From a checkpoint of a small sound classifier: depths [10], 36.4 epochs.
Rows from block 6 of a small sound classifier, named by matrix and row number. Each number is 500 + 25 x the weight over its row's rms, rounded and kept within 0 to 999. All counts start at 0. Numbers have three digits each.
Before each channel's rows are labels from the 100 clips, of 14848, where the channel reaches its highest value: "loudest" is the band of the loudest frequency at the time of the peak. Only what is clearly more common there than usual is listed. The data: acted Russian speech (Dusha). In brackets: how many of the 100.
# c30: last pointwise conv (model.blocks.6.c3.0.weight, 320x320x1), inputs 107-213

loudest: 4000 to 8000 Hz (27)
c30.211:530495497490505494455503528497509496520513526474487537512542478482522470495492522509482469494489518472498493511504480478495508513482487475512479518536483474504502510475498521490502557481498509492512525495518508499501487500500524524508514480486467495503498531493531498459489530487499488492501526497482544501489542503467479

loudest: 250 to 500 Hz (62); 500 to 1000 Hz (32)
c30.32:482464495488502488520463481510499475481478470476480477472489478504480483498492498477483513506454465477483512482471512487496475474504499498483504479468491434504456443440488470464468440458480492493462435497485491494470483489485463485491495493475487499487481485490496505430418478491491492490484500474472483503479462481487485

loudest: 500 to 1000 Hz (56)
c30.20:510568509526513531533510484514533510456502519518498480509528503524492499513531497515522484542516528494511537513485490503524468533521579463526486473499502492526462533481516498476518486474520533541506525458532486497500497490492497518516507479470509539514531513482514493473506485506551476479526466506515460523517537499465500

loudest: 250 to 500 Hz (41)
c30.92:539539529523495526519480481498550548470493544535510478543508494523517495510511494518536524538531511521519556497471495520551500531559571486483484470492529507564482515498490501490512508487513539548527511474539468516501513483484488540502520497496503509564542542495549534512522508493533482503556485580522471513565555486536502

loudest: 250 to 500 Hz (67); 500 to 1000 Hz (25)
c30.127:476512498466531487525474485510490489452491438501483472475460487518493483508509477477486506503474450490473505485438498501508461550508512496515495477460502446471466473490503465450499428482485498498476473476502472499458489496501474479500485495473499526500494479478449476470457461488501487475497490496449448524503467483487478

loudest: 4000 to 8000 Hz (25)
c30.201:506503482506467496512521486466505505476520473564520474601485516500492508503522450501503517492484504548505497509498520505447507473514484525497501483490521526484485551514533518516487492526554499492541561497493495455503492503497502486510514494520499490494490524500521527513537482523507502495489478501533443499516539494508499

loudest: 4000 to 8000 Hz (25)
c30.267:527459464458504466524541510510521454459493507519449497451496496511452495505525488528494492491441492473475522483461487534481520536524463486536486488458492543474506504481525518511454504549473489486503494554510491461477530521483488507500515505517502496477500497523497483503485535522475515538498504484504445473472500505511509

loudest: 4000 to 8000 Hz (29)
c30.313:525442469471506457525525500509509477496498513516461520462475508514500498508527510512499473473449479476527500482475472519503504517525455511530522521464488517503517506551507493498496494523456487483478492542494508478471516517538493497489496518529509475462485498537508478556456497515470522524493502459450486468458476490516512

loudest: 4000 to 8000 Hz (25)
c30.212:501497517511504506480534495506498512497525496503494509523508517515522498509506502508490506494528489501480497492511502511511512502492499483502490502499506541485533564572513504547514499572494510512573575573517494514488522522512518508513500514521512521533510517513509497537495520520507521517515511513498516510496534505521520

loudest: 4000 to 8000 Hz (29)
c30.170:469497476486476504492513510504490456470514480552470486526513506488485489486525470565486496489476504495480477497482496521488463537476484497558484497499510470436487544504532484503487515479502505498499541438495511508499494501486484497488487491495507483493495562502549534469530486516486484479503484483503464480492539493488488

loudest: 250 to 500 Hz (47)
c30.134:544554522519517526536487494517537551492487522520509483547498492518528482536525512514535547524527500536519538506490547538565504513545593512491492474477521517561481516504479523476522511464558522530498483471527473531512515484496508525514520475495482541543520535504549583508518496481536476513531490583529476530602527505541496

loudest: 500 to 1000 Hz (55)
c30.27:508505503501506500510515481500513476475488466531482486460489508530497495507509471472495505513492475479494507477448491520507504528524505480509487489454495521463518507499515498470486450513486494502514494537503482491453480501488490509493509495494484518502496453493459477504438508502516496493503482502512455498468470503502502

loudest: 4000 to 8000 Hz (27)
c30.59:509517475502511499497550495515506468464519516530507496570515517524496497498466494500502523501459509506497514505496502498523528524501498500477499508485520562514523574519500507569517485576521510503569562568525486513507556519487518516518497509504498544515526502500494498519515523528512514508520520510509486527508545509481526

loudest: 4000 to 8000 Hz (25)
c30.229:497518486521511523482531475514513498466504498530522491562451517531508509491511498484507513511491502506491523510538530503495517526506525490528504512518523537482513544547518506575512459574529519507534547619527497491482503512496518514518506522502515578513533506491510530540489499516522502493522511506511478533495554520509515

loudest: 500 to 1000 Hz (57)
c30.209:483489501506481509484499498482487490487488500477487500495486484492510489488503478486504509509530508480497485479493470466532496479470514475510502498480493508502498493494488480459460477458457487486462505478476509515546492494480480478470496467492500461461479441502459462474541478494484492490480478469523510458498433474487513

loudest: 250 to 500 Hz (46); 500 to 1000 Hz (25)
c30.310:463478479481464473502473473472486497528497449483567475500456499492505498469496477459484508457472476493505474498480481466485500449492470509489507508481489487488488492513507462489477442490492481464455515477480494495534486494500464488469487510492506454455479451506447493513525470493479496490471504475504549472487444474502507

loudest: 250 to 500 Hz (47)
c30.33:529558536519523523528485490519532554485487531513515473544499488532517490517515513511528544530536498526520536506488534540557498529537587505495487468491517513557479515497481519477526511472556525540504483474523470528515519481493505517516516479490489545552521528504545561502524495489540482508531482587526470543589527500542498

loudest: 4000 to 8000 Hz (33)
c30.150:506473481492505486507542494495499489488509491513481500498495516497526502494527478500492507486490491495514484481478477500531525510496467503526517508467483550488499542591517479509487491552479490489495548542478501510491511511519498497492498528547519493470475487541502485606463475520480519525485484466483492482474466490531527

loudest: 4000 to 8000 Hz (26)
c30.286:513479483490505480521527494495498487486518488510480500484481512515531501500535495494497482489489476493513488474486483511515499508508477497523501487471494528484495552592514484513490474533480489491486544515473493501475499504531490494485500532542529475471469485529483499593463474514478512526478486467474500472471460484537517

loudest: 250 to 500 Hz (47)
c30.14:533542532523529533527497498527536544495497512500490496537516495539518485527523519502525534537539505507507536499495555527547504533542585495486495473501506515550483512503490531468527526467578519531493499486515486543515523485503507517523522490488492563546511527500535563504529503483513483513529489570539485549608530506520498

loudest: 500 to 1000 Hz (58)
c30.301:489506501518511506503512496494471510465496475548515484511488503517507492501523489476497519509533504518521482489487486481551493493476509482515496491475510504479464526511510489505501471476501487508499501475485502512505494488489486480496494477465518517493491452477455486481494459501495493488478480504528469503515429488494496

loudest: 250 to 500 Hz (43)
c30.254:461467486492458488510487486463487478513482460505490478465481497481537493460505475467495511472506484475499476482493471475506497461478485489492503484459471515468475500542505443487465457502468479469467505501472491523524489503506459486464495517507512466456464470511473490538500457499455507490471463461496533463484447464525514

loudest: 500 to 1000 Hz (28)
c30.227:477465489487482478484522507483463492479507478493535496514495484491539491488521484486483529477495498509528462486484460478537519489472464519508521507472493519476478521552506469498496469507468480467477510494461499522506504495517483479470488506517513479459457460526480475534483462504451513521456475457489513470483439470519519

loudest: 250 to 500 Hz (41)
c30.218:537548554536545544522517500539538547503487520496520508543523500530535499511509544519519533540554514523521538508521564533552519543523556506490503491515514531536472515501493522473536521468564527530496492463523497549505513483500515514532510488480493560550524525485517554476508501485525478497535495556524495553586538519510498

loudest: 4000 to 8000 Hz (30)
c30.252:490475467477463478521545499464482480486495451515484488527487477497577495495526473482497511478463496521511480507486478469502499456480474510524498483492505508463489513571527471545483465534480482473488504504469486520487508509547479486480484541523523458449468475526471494581460481513477513527469520448494503460471454491522512

loudest: 500 to 1000 Hz (47)
c30.204:486455487503480480480504487470485494498506471469582503477466501505514500494497485479496499474478498488522477487470462475482505488495455510482535520498488495474528499517499480483504463485461482471488503523480510506505485503506483489471495509502498470458480461513466448512503482509466518496477491468491489476466442476494510

loudest: 500 to 1000 Hz (54)
c30.196:466541527520503517494529493505477521450511482517523485504527483507524509497512502484502515511539529520503494517528497481528499494466534503515497491510504513489457533504507495505512478479507503505502511469478482514503503477495495481494496476470497523501498456481456482476501461490514482486491483497518482505505447490480489

loudest: 4000 to 8000 Hz (32)
c30.69:473487487504524483496517480515471494483519514576500504537497513497496492476524466528489508487495478519488483482478494520483474529467476489557506522469511506478499541490522493454502491479505500509518504561483475460481495530476510484504503484518492532501486507520500475483492466541490507508485460491499472506470522510487538

loudest: 4000 to 8000 Hz (36)
c30.46:515447473443486444489499523501496470473493554472495509480509486483431492499481499505479512464431487489537490482470473493519512498480430518448510508479487517555518444470474510469500519485453490481468432436488489500473489489509501504481485503498490470482486537498563505504466525494481490508483524466464497486484468496498488

loudest: 250 to 500 Hz (56)
c30.95:521551517534532525524485475524523564522477517502574495571492494500562487518522528498515532515514505565530520533488567530538501500515570532505508501535513495563475490488490488471510486449541520516485472448514476540497510478495483512510485488488484531502520504489514582463496487476543483505527500546500492529591484493525484

loudest: 1000 to 2000 Hz (47)
c30.41:478477489484449492467463508464491477480493512423454512424540482461498494486495460514471437497482521438478469494498474488456483477455480496516463531515471468465514494468496529458498553464475497498485475469495531502514461480470508506490498479471485446509482551471532490456514526480488484453492506492515497478475519507465476

loudest: 250 to 500 Hz (43); 500 to 1000 Hz (25)
c30.147:516596531528506537547523492500512528448503467540552474520532477520533515517526510485524520533524541519532523522512509483538483496517581514521503464517514485494454526496512499486510467437526530524494512441511504524512519480496489512486514473455496511499522474493471502461528489492551470488516475508531483503528487493483498

loudest: 4000 to 8000 Hz (25)
c30.11:510501473501505499496535505506495473474509507520469498534514506512507491506491490495500510489465509504481493495491489493512504507499487486481498498485515540506526560558506504546520499574501512507537556553505500512509547517512514507509498508515516522503514515518493492533508511522508511503517512491514511513499518497487526

loudest: 500 to 1000 Hz (60)
c30.287:479495510522503524511515494495492509507503503484489495505513517502503494493507502483509502527530493507491507497500496470519452489479522486499506494487496473494488512473490506469486486450497502512508513505492512496518489486475484502508495471487485535508501509503507493455522500499510487488503479515524471512503519506495511

loudest: 4000 to 8000 Hz (25)
c30.12:505488464471470473508575504486481476473511500523474505543504493505534493486503472504487518492459503524516478506486479500510516495488466511520515510493498549485511562561541483585494478578484490496514571538479512520484531516507499489485495521531514492475484487532492475579473485518488508518489506468491489479473462497507512

loudest: 500 to 1000 Hz (31)
c30.156:477457469463467464505499485479478482500494477511498491452474505498516486484498449469478500465465477485501472477473460479509497487482462504492506499461482509486512499520512481472470458496465480471469514512479491493516498501496484488480492499508492449454469460517461471520495474513473511502465493468490531455478449484507521

loudest: 500 to 1000 Hz (30)
c30.171:560521486542512527561511487506574488479505497499476478490500488517488506525544491497548468555457496474493584506495499506460485520589521465516483457531501497500450512509507494529511492499524531550530506489546484442489512492512500532515515510479521540517536503489502495502495500507533488507545484511502468525467530506488489

loudest: 4000 to 8000 Hz (27)
c30.277:525490506472523492521500524538508503475470552459454515476549433488520442498478562537493520503491501497532499502462497508537521505489491499504494475510480495547452450492485501493483518471484504497473428461505474503461507485502503509491509489481480491499490502482502503467404513477482483505496504488452505503500491491484475

loudest: 250 to 500 Hz (45)
c30.240:510472503492483493509477474485520512482463452481509463490441474529516506494515483459509471500483467494447528487496488468446469506539478469479478471479497464472485466463480482496491438508491500493482452512525462449460468499471474507479508491481490508485516429466440477446453499496491502462521501494499460502473455488475484

loudest: 250 to 500 Hz (49)
c30.143:538516552530520536536515510532531526518489535512480517482502505515528487539519517512525565536553497492505531471494557549555518514532541500483520493490518534535501519526502539470537522499551523535500506488515493582504516491521524516522522500507496537544517541497532583528511522491495502502521492551530522534582528501522499

loudest: 1000 to 2000 Hz (35)
c30.297:476518476492436505448463509469485462485519501459460506442524513443500499493490470507500460470490525453484473482493461467472452451442483475520483498509469462482495507485482538472477578465501488487487510489505535460527481492487498518498511475471486469462470550479543499473523525486494477481485498452566500469441545513480492

loudest: 4000 to 8000 Hz (28)
c30.5:500506534515524514463520497516505501495529505521493517516508522515500517502502505530504506521552503493481512493524502524505541537499495495538507524510510555461531557561528515530508517560498514509562571572519501492504522519508510510520500509530523528543515526515518500533503524532502513511509498532501509522503552511505521

loudest: 250 to 500 Hz (40); 500 to 1000 Hz (26)
c30.79:511569531528522540532484485509533502445499502520485475493514512518486496502519484505520477548538504499491549514489487514502463558535581465508479462491502460510453516472497481455510476444498533539506462470515484499467483493494495509503509482466492556525527469476452474445466474495545478472526476526488443530505471499481485

loudest: 250 to 500 Hz (43)
c30.89:541547521528525534533503503522534566520510503515543522527492504506542482559540532517515536518538508542518525514493564566535514496534562532507516490513519506536492508513501514456529515466541524517483501450522487545507517481513497513511510474489481534501512525502543601501516494482522488515518494539521494527582512491536492

loudest: 4000 to 8000 Hz (30)
c30.190:557448478448516457495523535513522493442465531449487517493523461508471490517487514531493491496419505488504506511437487510508522530521443504503486519535499483504520448460487510511501548487490503479473444461507493496479498495512501515493488511481491467466518526490510506458471530482474494507498542472470449472476495495487485

loudest: 4000 to 8000 Hz (34); 2000 to 4000 Hz (25)
c30.130:504476477475524476510526490513500469490511502532439495477481509489485497495532499490495485485484476467522493458490479512522504517503482500531509492449485542488488531556535490515483467533473492484484530521479495493498508510521490490488504528531509469475478489535485482600478479522476522537476478470488505473464458481543517

loudest: 4000 to 8000 Hz (27); 2000 to 4000 Hz (25)
c30.34:506525536528518536468543495530502500506508513540516486527531533506492534487483516512501530526532510512470509515550523513533507534491520482515492493512537534482490530498510515549533489544528516524567530557536500525499519514495525519536510495492499566558544543487497517482481527519514504494526496535520503543525603527480497

loudest: 4000 to 8000 Hz (29)
c30.168:524510494467508473480503547518493489486502549460472509498551457503497468494501524542490483492462533473487492520461490507491495555501481483531489512534492474498481489498474512503487549472489489496497461476513513483498507502514499508503497481462497504488508514488520478468476503479505476492501528482480490502471482498495482

loudest: 500 to 1000 Hz (69)
c30.126:500457475507483499464487515491477497507484553473507509538491514509513524509502523492504516481484496527524458498531471463508474492463452506478505526465497487555498491455473505441482513439507482483486481494478509493518503489479481495477505448504483491490480499507511523442515516510469509483482466502523501485515494481487516

loudest: 500 to 1000 Hz (55)
c30.31:509460537528566527526523476524503499454496496500513466469474469503499502516519521465506493507521497498488513478479517521532478530520493479495501468473499498478465491467497494484484455478481491506485469505489473520470488500488500490492507478475479518498485460483454477457468484502483495483497476489529434509495456496476488

loudest: 250 to 500 Hz (64)
c30.195:505535523546536535513500494516519556530480497513582501569503506497534495504516534488526508517511500561523522534494556514514503499509537526495515504528522487541462475470486468467502474436521509518480467439496486531502504471486473499500462490478480518512514494484498534450488455460542480499516498536479505519543488485508476

loudest: 250 to 500 Hz (43); 500 to 1000 Hz (35)
c30.264:486498508493484499472532516480480498483503468479531514532517482503536503503497513494482530496523518536527465516510462487534527473463509525514511513518497521449483515534506487507503489502462477470469508488467506541502490487510490475469488510494514454464470449494459452507494478495481491488468498463505500473495441472499497

loudest: 4000 to 8000 Hz (26)
c30.161:489499495473498479456506522497492486496510484573556501624525481520485485503490496528485495489470501529493483503531509481474472534480472503525513515523524471444475505455500515475528521435546482498505483520483509491468493512493531486542488469462483546520495537488499493426486466516503481486494482535483478541472563530470503

loudest: 250 to 500 Hz (52)
c30.110:524555509535501531518524499524501542476514517494551485541522502510571500534542502522522532516528541559507511533504556551499516481509561510535524489544499524519496535500510538507522521489533525521505511480529502546517525485505520515516513492495504524523521511486528589489541503499540493499521505535526496513622501506523502