Weights of a small sound classifier: norm batchnorm, 26041 training examples.
Rows from block 4 of a small sound classifier, named by matrix and row number. Each number is 128 + 32 x the weight over its row's rms, rounded and kept within 0 to 255. All counts start at 0. Numbers have three digits each.
After each channel's rows are labels from the 100 clips, of 14848, where the channel reaches its highest value: "top examples" is what is common among them. Only what is clearly more common there than usual is listed. The data: acted Russian speech (Dusha).
# c30: last pointwise conv (model.blocks.4.c3.0.weight, 320x320x1), inputs 160-239

c30.297:114168118180151140126144126138130153130130160074160131106121134150211170156142183156160161140083093145074109150142146142172174068117120111102156192108116099092110117195160191152145161190094153166171131080122127145150121081146145109133134136
top examples: emotion: angry

c30.73:079126124163184152120113190120056127119099090095126102093099073106125126048106178130100118127118151234071138125078138096179135116107106128141090105118137131145071215162130163103099125118045089107067157093142080111121138086118160084158121095
top examples: emotion: neutral

c30.59:160125103133131119125079175129136100120121105157124129103121170112107104125155160103143113097109102154105095120128121141129121104128169122112112114109093108089114169083122129147113129123094113129120118130134140099123118145113112150113111180
top examples: emotion: angry

c30.168:172102102150177089164115121136202130118118159146116146153131138148122057177175043168142107110223123136090097124189080109114155196249105117104190094122121122077117144139171130074113101119132159182076108081113136090121127173185121190120148099
top examples: emotion: sad

c30.290:097090151156157142093130167136111102067087126074074088088148067167137121125124133136131113151113184158095134087108113082158166096082095135064126114076124179132110114227159160113138109133097078139114136086111073077092151082110132102157102029
top examples: emotion: neutral

c30.109:120056134113141136068122120142183136121133093117053178161145161162102128137214120130145094129139131125134118044191112107104140132229164138140236067125153134139123146140150109100131105196192188255122162105155160118061157056099143189115117099
top examples: emotion: sad

c30.150:105066147123077146076082092128115143149146153126074130087144124169144133145124213130143089116123108094131131071123133111096081170150137166138133137152110141142147122046113140124111127099139152138170153181115158152078099162089158156123188126
top examples: emotion: angry

c30.191:153128132098159068188093103106129119129081174136140150170164116110103111176135025202151107104193086164101139155121094117138151209190091137113129114094091165115168195105125119114143116119131122127119062140099105078144110207245135132118128095
top examples: emotion: sad

c30.227:079077162098101133098049082111088158124147074142090147088122119124103130093084163116107097134097073082110137081121142141101095162132120143127074143137047170139128076085114111130133125079093137094177152205120166126083075176065144133103143114
top examples: emotion: angry; emotion: positive

c30.117:136172150073085134141163084154100171139138101120183155154074138110164199073130164146140180196048092103186128172138161151106096078076127134143119147116139166138127124117172119150160204132120123124109139186157168138176106174145135104120136146
top examples: emotion: angry

c30.189:113141071169176114140080197098099146129136194109150158105137138096071140205120130133131130099129115113133107158094111148163117059103142085126104079111160091142132168134117153135117097132105167120163150137111120133149090109120127108161156141
top examples: emotion: angry

c30.315:084083124148158116057148159113193069116071136082073106085143134126124114170136158071096119101187219132136100067125119113167111158118133131095145116099136075138089155141095195137109057157145133153166146075138153120075170085136111141145125109
top examples: emotion: sad

c30.192:103048142103103103073124083168116101106090120145068065067100060145185086214125089112098096132163119095127078054118130088088141140072095129113120188089060165104080109118104126115114091104084104135099128160112128104055115135063077076111134086
top examples: emotion: angry

c30.266:151136086159130113139118136124156136117124149089144122126143120120133120202132171116090138078164158081180103140091131104123133121181124107107123131136142128101068118124095158099117147144147166126125156103166154127140136121114132134147165094
top examples: emotion: angry

c30.185:098134180090131127110087140108079144122175063147130117127133131157095131049092091143121135151059089146057164121102124103093135070111127127136084096143117188121197165099134072114147187110108111099068118211115077101131093157087151084111123107
top examples: emotion: angry

c30.36:114150098132085111108083100109102170114168156125148110126125097072094152100078100151126135189024081121133150134052134126122108038067116148127086112135099120097163204100163089135173178117082091089136123151145090138145076165110132078122093130
top examples: emotion: angry

c30.80:143061103075127081116097103151206133133122084186060097081128110139134092153181140181139080099205112100071105063107120095074123201129118134114185124124125096127122102074101139102111103123150124165136128133137123112060129183125116105119086126
top examples: emotion: sad

c30.19:120133122121135144155201129132178126129109125138130139148131147124153174131176133130114141123168191134165115145145144106143220169179145111126183130100173102098126136202132157127138128165225155176149111116132212083141191076163121148125076120
top examples: emotion: neutral

c30.162:117096122141135154103146144085197123111075165132095133163157165135137139119119179141137123073132153126208102090136117108135123156128159154120157102155154081099131134105138150096115110161189143140171094100163158102093147105147121167135156138
top examples: emotion: sad

c30.93:113116141145200170101133157106162103115084145104102087124169110125103131093145124043098116086134187149167119101137125089182246150132109145083156060096167117114108131241101184080131080139167106160126124079147205109109170135175127131150164113
top examples: emotion: neutral

c30.29:161084106098168111086117142101145165090104156131070119122161121105159129138138136116129095110153114116130143068152079081120151153146118121095128123132111099098149089127135154079154122146147118117141105103158120097065134115132118142111139111
top examples: emotion: sad

c30.104:130105152116114139089083116135101136156178095186097114108148142138063130092129159156134112157104060141096159095095135120084109116125185149171094083192097169112201118085151075136179211109095115110168114220131102143097095193072133137094099194
top examples: emotion: angry

c30.312:126125124093128123122115171135103133140133122176124129136110156110142140104121203099113119138132087175086124133143131159108151110110185105175075151146102132136138208074121101163118143137058121101124136170130159159128121130117110142112106214
top examples: emotion: angry

c30.132:121124114116160132133153179111190142082105150108119110121132116132120132111146160136104120132156177135155125126129110078139208178133146118127138086130105075108162109188125150083139131179212119135097104060149141088119166098133142136124120107
top examples: emotion: neutral

c30.272:180106132103161066117072146125179153132149122182095098117121140123082090142136142079136083127161088143072130095136111140128121155115137148126128100136078140079145108104139143124139131106087107122107096151131145124095101208094102130112102180
top examples: emotion: angry

c30.161:103098132184151093120152150134123099144083161140088143168139132177148066213130088181138106090142171122003113089136112128149128135145137103137152161087086230116113083107139156106115113135096110127120155104119101097100165127155098108143126125
top examples: emotion: neutral

c30.306:076066112092158068094118142116139124119121139136085137159103156086122088111129115119103134110153111096130111088148162169120130163148117098120095191121079088117136099146109148181122107122097149127148111130117128153085117130120179146103202139
top examples: emotion: angry

c30.14:110133169165162172119137150123093122100124132106116085129141103168104114134087054123140116141065156194102142122108116104194227056071110140114096127122118166153153126209160148078156130121121077096059185088123104117124147116118108080157111109
top examples: emotion: neutral

c30.201:121127152111108161141084146106124129161161169145140117138107132119105151149096145084110120088146083168095163136111131108093113160115149135183103104140080120155160161097104103100139164115140128094194149190121123111134080155135152091097152129
top examples: emotion: angry

c30.319:146062136125125085067028125093083142111160147090070131097175090079022112163079091155119080147087093112134169060089107104124119091087139131127057049150143125152177183102129100101148157116105117083150147155142119135067067173089140090137158124
top examples: emotion: angry

c30.246:115114148179132170112148121145083091113122134121111099092106088193148092126137143162151111141068131158018148115065102079127199055103108114135148134129101222177117147171144139106127132134137110132096211121105055121113146094069107067144136090
top examples: emotion: neutral

c30.61:083106125145144102083163129145096055121092134107106095057123100145168114195135154129157138167166205166109079092077137102154125127055110123107134171059159149124069185125144174146117066137084082141141129082133032093105193096141086079146083091
top examples: emotion: neutral

c30.258:131098125086126132123123123098144134194137095160100138126115156085169131097108186106120097131211097130009125108150105157096140226188159182223121156176104095166113168136106137130118125076103152101051194140104128237099103130194128186104144240
top examples: emotion: angry

c30.52:119169157102095084158140119156141145158147137150181126135117135139160163099190149128138175108090119081114118172123163146106121137111148134152199130115144140136087134116120097164097109166102142208162136213124105128178146101126140113119073140
top examples: emotion: sad

c30.97:167101093149190061107157183158170123163121176149109143101111129130139121181206190132101099170150172161128130099115134126164108148129144134128184127138125157065167162135141180139142132200119136210200060146167122135103181151116129128157089153
top examples: emotion: sad

c30.41:146086147142081147097123105134140143172166103172090133097159166138152137137149201124138103137130101100120166078134156136087083159157174180153134143173113145145143117066133117152148155111104130143173113204147141160094105157129171169125113203
top examples: emotion: angry

c30.232:152106166176111159107101111121110140164146214089116123117154108167161168156137199147183113147096127104115118105117129090143120112130146175150147130152168132121181161109160193093147169119092132145187160170114112153111132136129127126136156142
top examples: emotion: angry

c30.139:142140118112106121140183073139161113097139084113138099113104164169138194115148116102102147141085161085197098145107123113088137133083159108101172084138153093151129080133107108133142156188238122169109135097138130118146193057051117107123099115
top examples: emotion: sad

c30.302:141137107125114093124130094180175071134105105157138077091132095210172146109201132096153139137126105104088114126080142111121155183058122118131246164063122106122108085152141154123109097177149148227146125139119171099131137066113125063113093129
top examples: emotion: sad

c30.27:175061137137098135073069140122140116114112133146058080104096113149137120152143162082147087090148094074102146052111106100064100097103115130105158092136111123089117065100119110099147114093071082130176131125149088112057081153066112120118144113
top examples: emotion: sad

c30.64:091072124096124133106146073155218137140121088139090159133114180133148137142221145119127113105141112090175083083136148113093118169170168134134229137147113096119134128093129139103097102199220213232126119143137150116083148090076151186103151105
top examples: emotion: sad

c30.125:126075148105076164075092091134155150136174106152077125086128146163144144118135193122118084125136084123111174060123147134076051176157136145131124154147092152137158097069114089159152168102137144122152117182139155130073092187053171150112115152
top examples: emotion: angry

c30.222:082152079153104199137164069121120119100116122050146114106106133142215189085096226153164167129120115100111084157130104125109138108128109044086114145087202120101074062176156114154117111135119128120107153040113130109155113062131077096128175087
top examples: emotion: angry

c30.89:170130126141151152120146118116128111075110158092120072111191133162108115072083121111115121132105176134212116127117102115179181083052107143111121055130151124152137105161146147077155145109196124092093111072150111114127156111081080118164138120
top examples: emotion: neutral

c30.98:140151106159126100159115077105110131138151136115157184207121119140097079237074065164138137093223135115048139149170124126127149168205081097122083115101095189141111094126155140094131133082040099098123134100122092109155114104169140133139128078
top examples: emotion: sad

c30.280:138074176123094140111109152134179117152116162164094099135108087143143111171157154153143116093174105067081140098098139112037104177120108153160158161092139143145105111086114103140102080112127114149193184168125078123094095155150139084127126093
top examples: emotion: angry

c30.166:107113122097089104155171061136194113131093133111123157166087183155176161148174121092058126190120146096130108140172092131116136145175156108119186145095067095121080130114116125154117063195173160212146109121146146112131180089130103189101106134
top examples: emotion: sad

c30.284:132011135139096128049150139164142097134109132136008116100100150163158105170171112138118098100156134085092111007129124116080081144148143150147181190107138167148106136096124098156119106151131139170136190116157092150015145121098129115115126117
top examples: emotion: angry

c30.259:067093153169171136111162131112202126135079127076099121152164138155155130130134127083098117081158200147147088096166117091165123184168146171104128107111105121138096154144121189101103061165142134151124131088137175091097172107194109174143150103
top examples: emotion: sad

c30.209:153154139154123172129160100102123111122104102127167118151113148138157154046103166102141167110069151109138134160087139132170133120040121141116133127101132131106136080154141153133109099141135113114131115118122145090164138126172127090145121105
top examples: emotion: neutral

c30.105:129083173124159132132161099145169102158127142153095119122118127152130115164189067118122112085154116123103085089126118114113164153132123162143211099124163160088113113143132132117102080169142153214128133197107144110090148105159104099107122076
top examples: emotion: sad

c30.102:119111152112091181135118087101111108091099143105121111153131128111071157069116121161105140046089127172221091132056150087119125132117137158130123083133143156130104171129137100083119154120221103111183105117137105084128105142133139117125120072
top examples: emotion: sad

c30.207:139127139126113134122125145110101134179151080146122166196142213114120125105104177078134113126084104136124142117216111158130128092169188166210097145209092086135122123140146125131143141115085117083219165161116136193113121145157150250117099231
top examples: emotion: angry

c30.267:116058092109089113067098094120153106073115073092051041047128036071133116158104136092088091117133143075165100051065110097054080118051071106056100106100126098122081079084074049119135087134121136104123124107170106100065125109076069078124159029
top examples: emotion: angry

c30.304:124083202140105180069135098145065130136146130156091107121126114172137113103130080160118107178063100128103128077088111091069127102091129144137165150121135227109137138123196121116150157087063094138110141204119066093087120142113122092112130100
top examples: emotion: angry

c30.245:147133157117102171109098128113102113139171101131135078080114130169106133081096213140135129108101086156039158112100135122069066146107140142179112122214100158180173142098092098107141179102122145107110160177112116181124109157082156101098153166
top examples: emotion: angry

c30.241:140039159145118114076134099160167124130124117154055142083126119169229122151177133131135099145163133065100089047150152122074115162179136163104192218112081159103115089115160138146142135117129154190114127136122142133059137151061106164126143135
top examples: emotion: angry

c30.193:149116145108128123131106169131144120162116146187115131176157125111155122122147153073147114109103123096044098119148125120112152111143162169173133123136103106097139134117123146124122110114060067155162180160112112155115132108191093142126104184
top examples: emotion: angry

c30.261:135115161080167116187102095078075139112090156076129176191145128086107134136102111170168117097143121152122136152120118091136130166180103146123103075110128119126140166124138135095115140112141116110151116100095103088139126151217147153104080072
top examples: emotion: sad

c30.38:118112141113124105095067112124084140126138097095116148100170114083084118122101084111095096123079099119176145099090126138135154084089103164107091101131143148170125159108094098113149144128134135111148142172158159137106089195095126117138155117
top examples: emotion: angry

c30.95:116132161119195122130143136110148112104100090098121089122155153094116119098107105088103131149121165163161135119095134095171240127105136171098102081099171102160083193206141160090110091176141129127067162107149142121124143099143161132134118067
top examples: emotion: neutral

c30.148:135141126129087123128073128100113126143160146131144115146100094107083118097082115104124131162090095103127154143105144128110133145096130150160057110130107128149150151094130107125152152103117116090180139170143132134136071244144171109120111124
top examples: emotion: angry

c30.16:173065089132138072061062198103164088122114114139058092076117132082098044158131157110140078082128114105142114049119102137119104106101159108106105090123093081082087116090111128158114124129109046100128120104154108111057117144117078121121083160
top examples: emotion: angry

c30.113:105119147099141135113085158106086142122153084168131132115123124132109127062100128120111131156098074186037160125111131119105117089106125116151080123136085173137191194087131088119151195108073123100063135201108100118115100159076144096105120123
top examples: emotion: angry

c30.179:145140151178190176118090148120101128094105111103120072081196100120099121064095126102100120126063167182141130121059117109188169057074105170108085060124157170176104173139152139056137118123104111097054148077154139139124122129093114094203131109
top examples: emotion: neutral

c30.8:086116161176177137101135164127153095102087153107104108096130092132118095141127119131124136122148219177107100104122094093203156099124103132087130104079150139120094135208157210108120086119139110125126160094111099088109158081118088120164099065
top examples: emotion: neutral

c30.195:177125094146116135137118100096155112114099113120121104063179093088068076127113034153118121085195137122149152117088154119107138191132117119130104075124133080136148098137139113078145169111184131096024105085145130133120093167166181123132135142
top examples: emotion: sad

c30.22:118123108123135098111162169142152097114120123135133125124114120118166092173185143103117126144104156141013114118119110125111150103122127093120160193071083109116088170108108140158113106155064106149137156068118077094124160136108110107119113127
top examples: emotion: angry

c30.121:117117166122143182109135110136074112120122102123115073096136109157124122055091144157123124121017117129081124119083101097109203067052128131109111116140129143125119121203127109137118119131123083108064174141090100125111111062065134056127132087
top examples: emotion: neutral

c30.119:121131130144226146129118188101154101110076138102124072122171096097084125119129134096108123105132186253174119130086137089255213139090110148124122071111161125165087214220132196062115094129127104135114124087159144114131158142166136114153136110
top examples: emotion: neutral

c30.294:176127174131122153120125136133082112157152111164148135152099161108122118150143141112111139155074103132121132123095127128095097071118182117160109096138184156112132205067154104135130145135071100127130148204138075103142134147122141109113081153
top examples: emotion: angry

c30.67:131144186195144202132132146136099091114101164118144106139129067201123092129118072161171143124090145183081137149114118099163190050112100141128131123115143224143129146190199152090132143117101100117095185102128110109147133105110103081162132101
top examples: emotion: neutral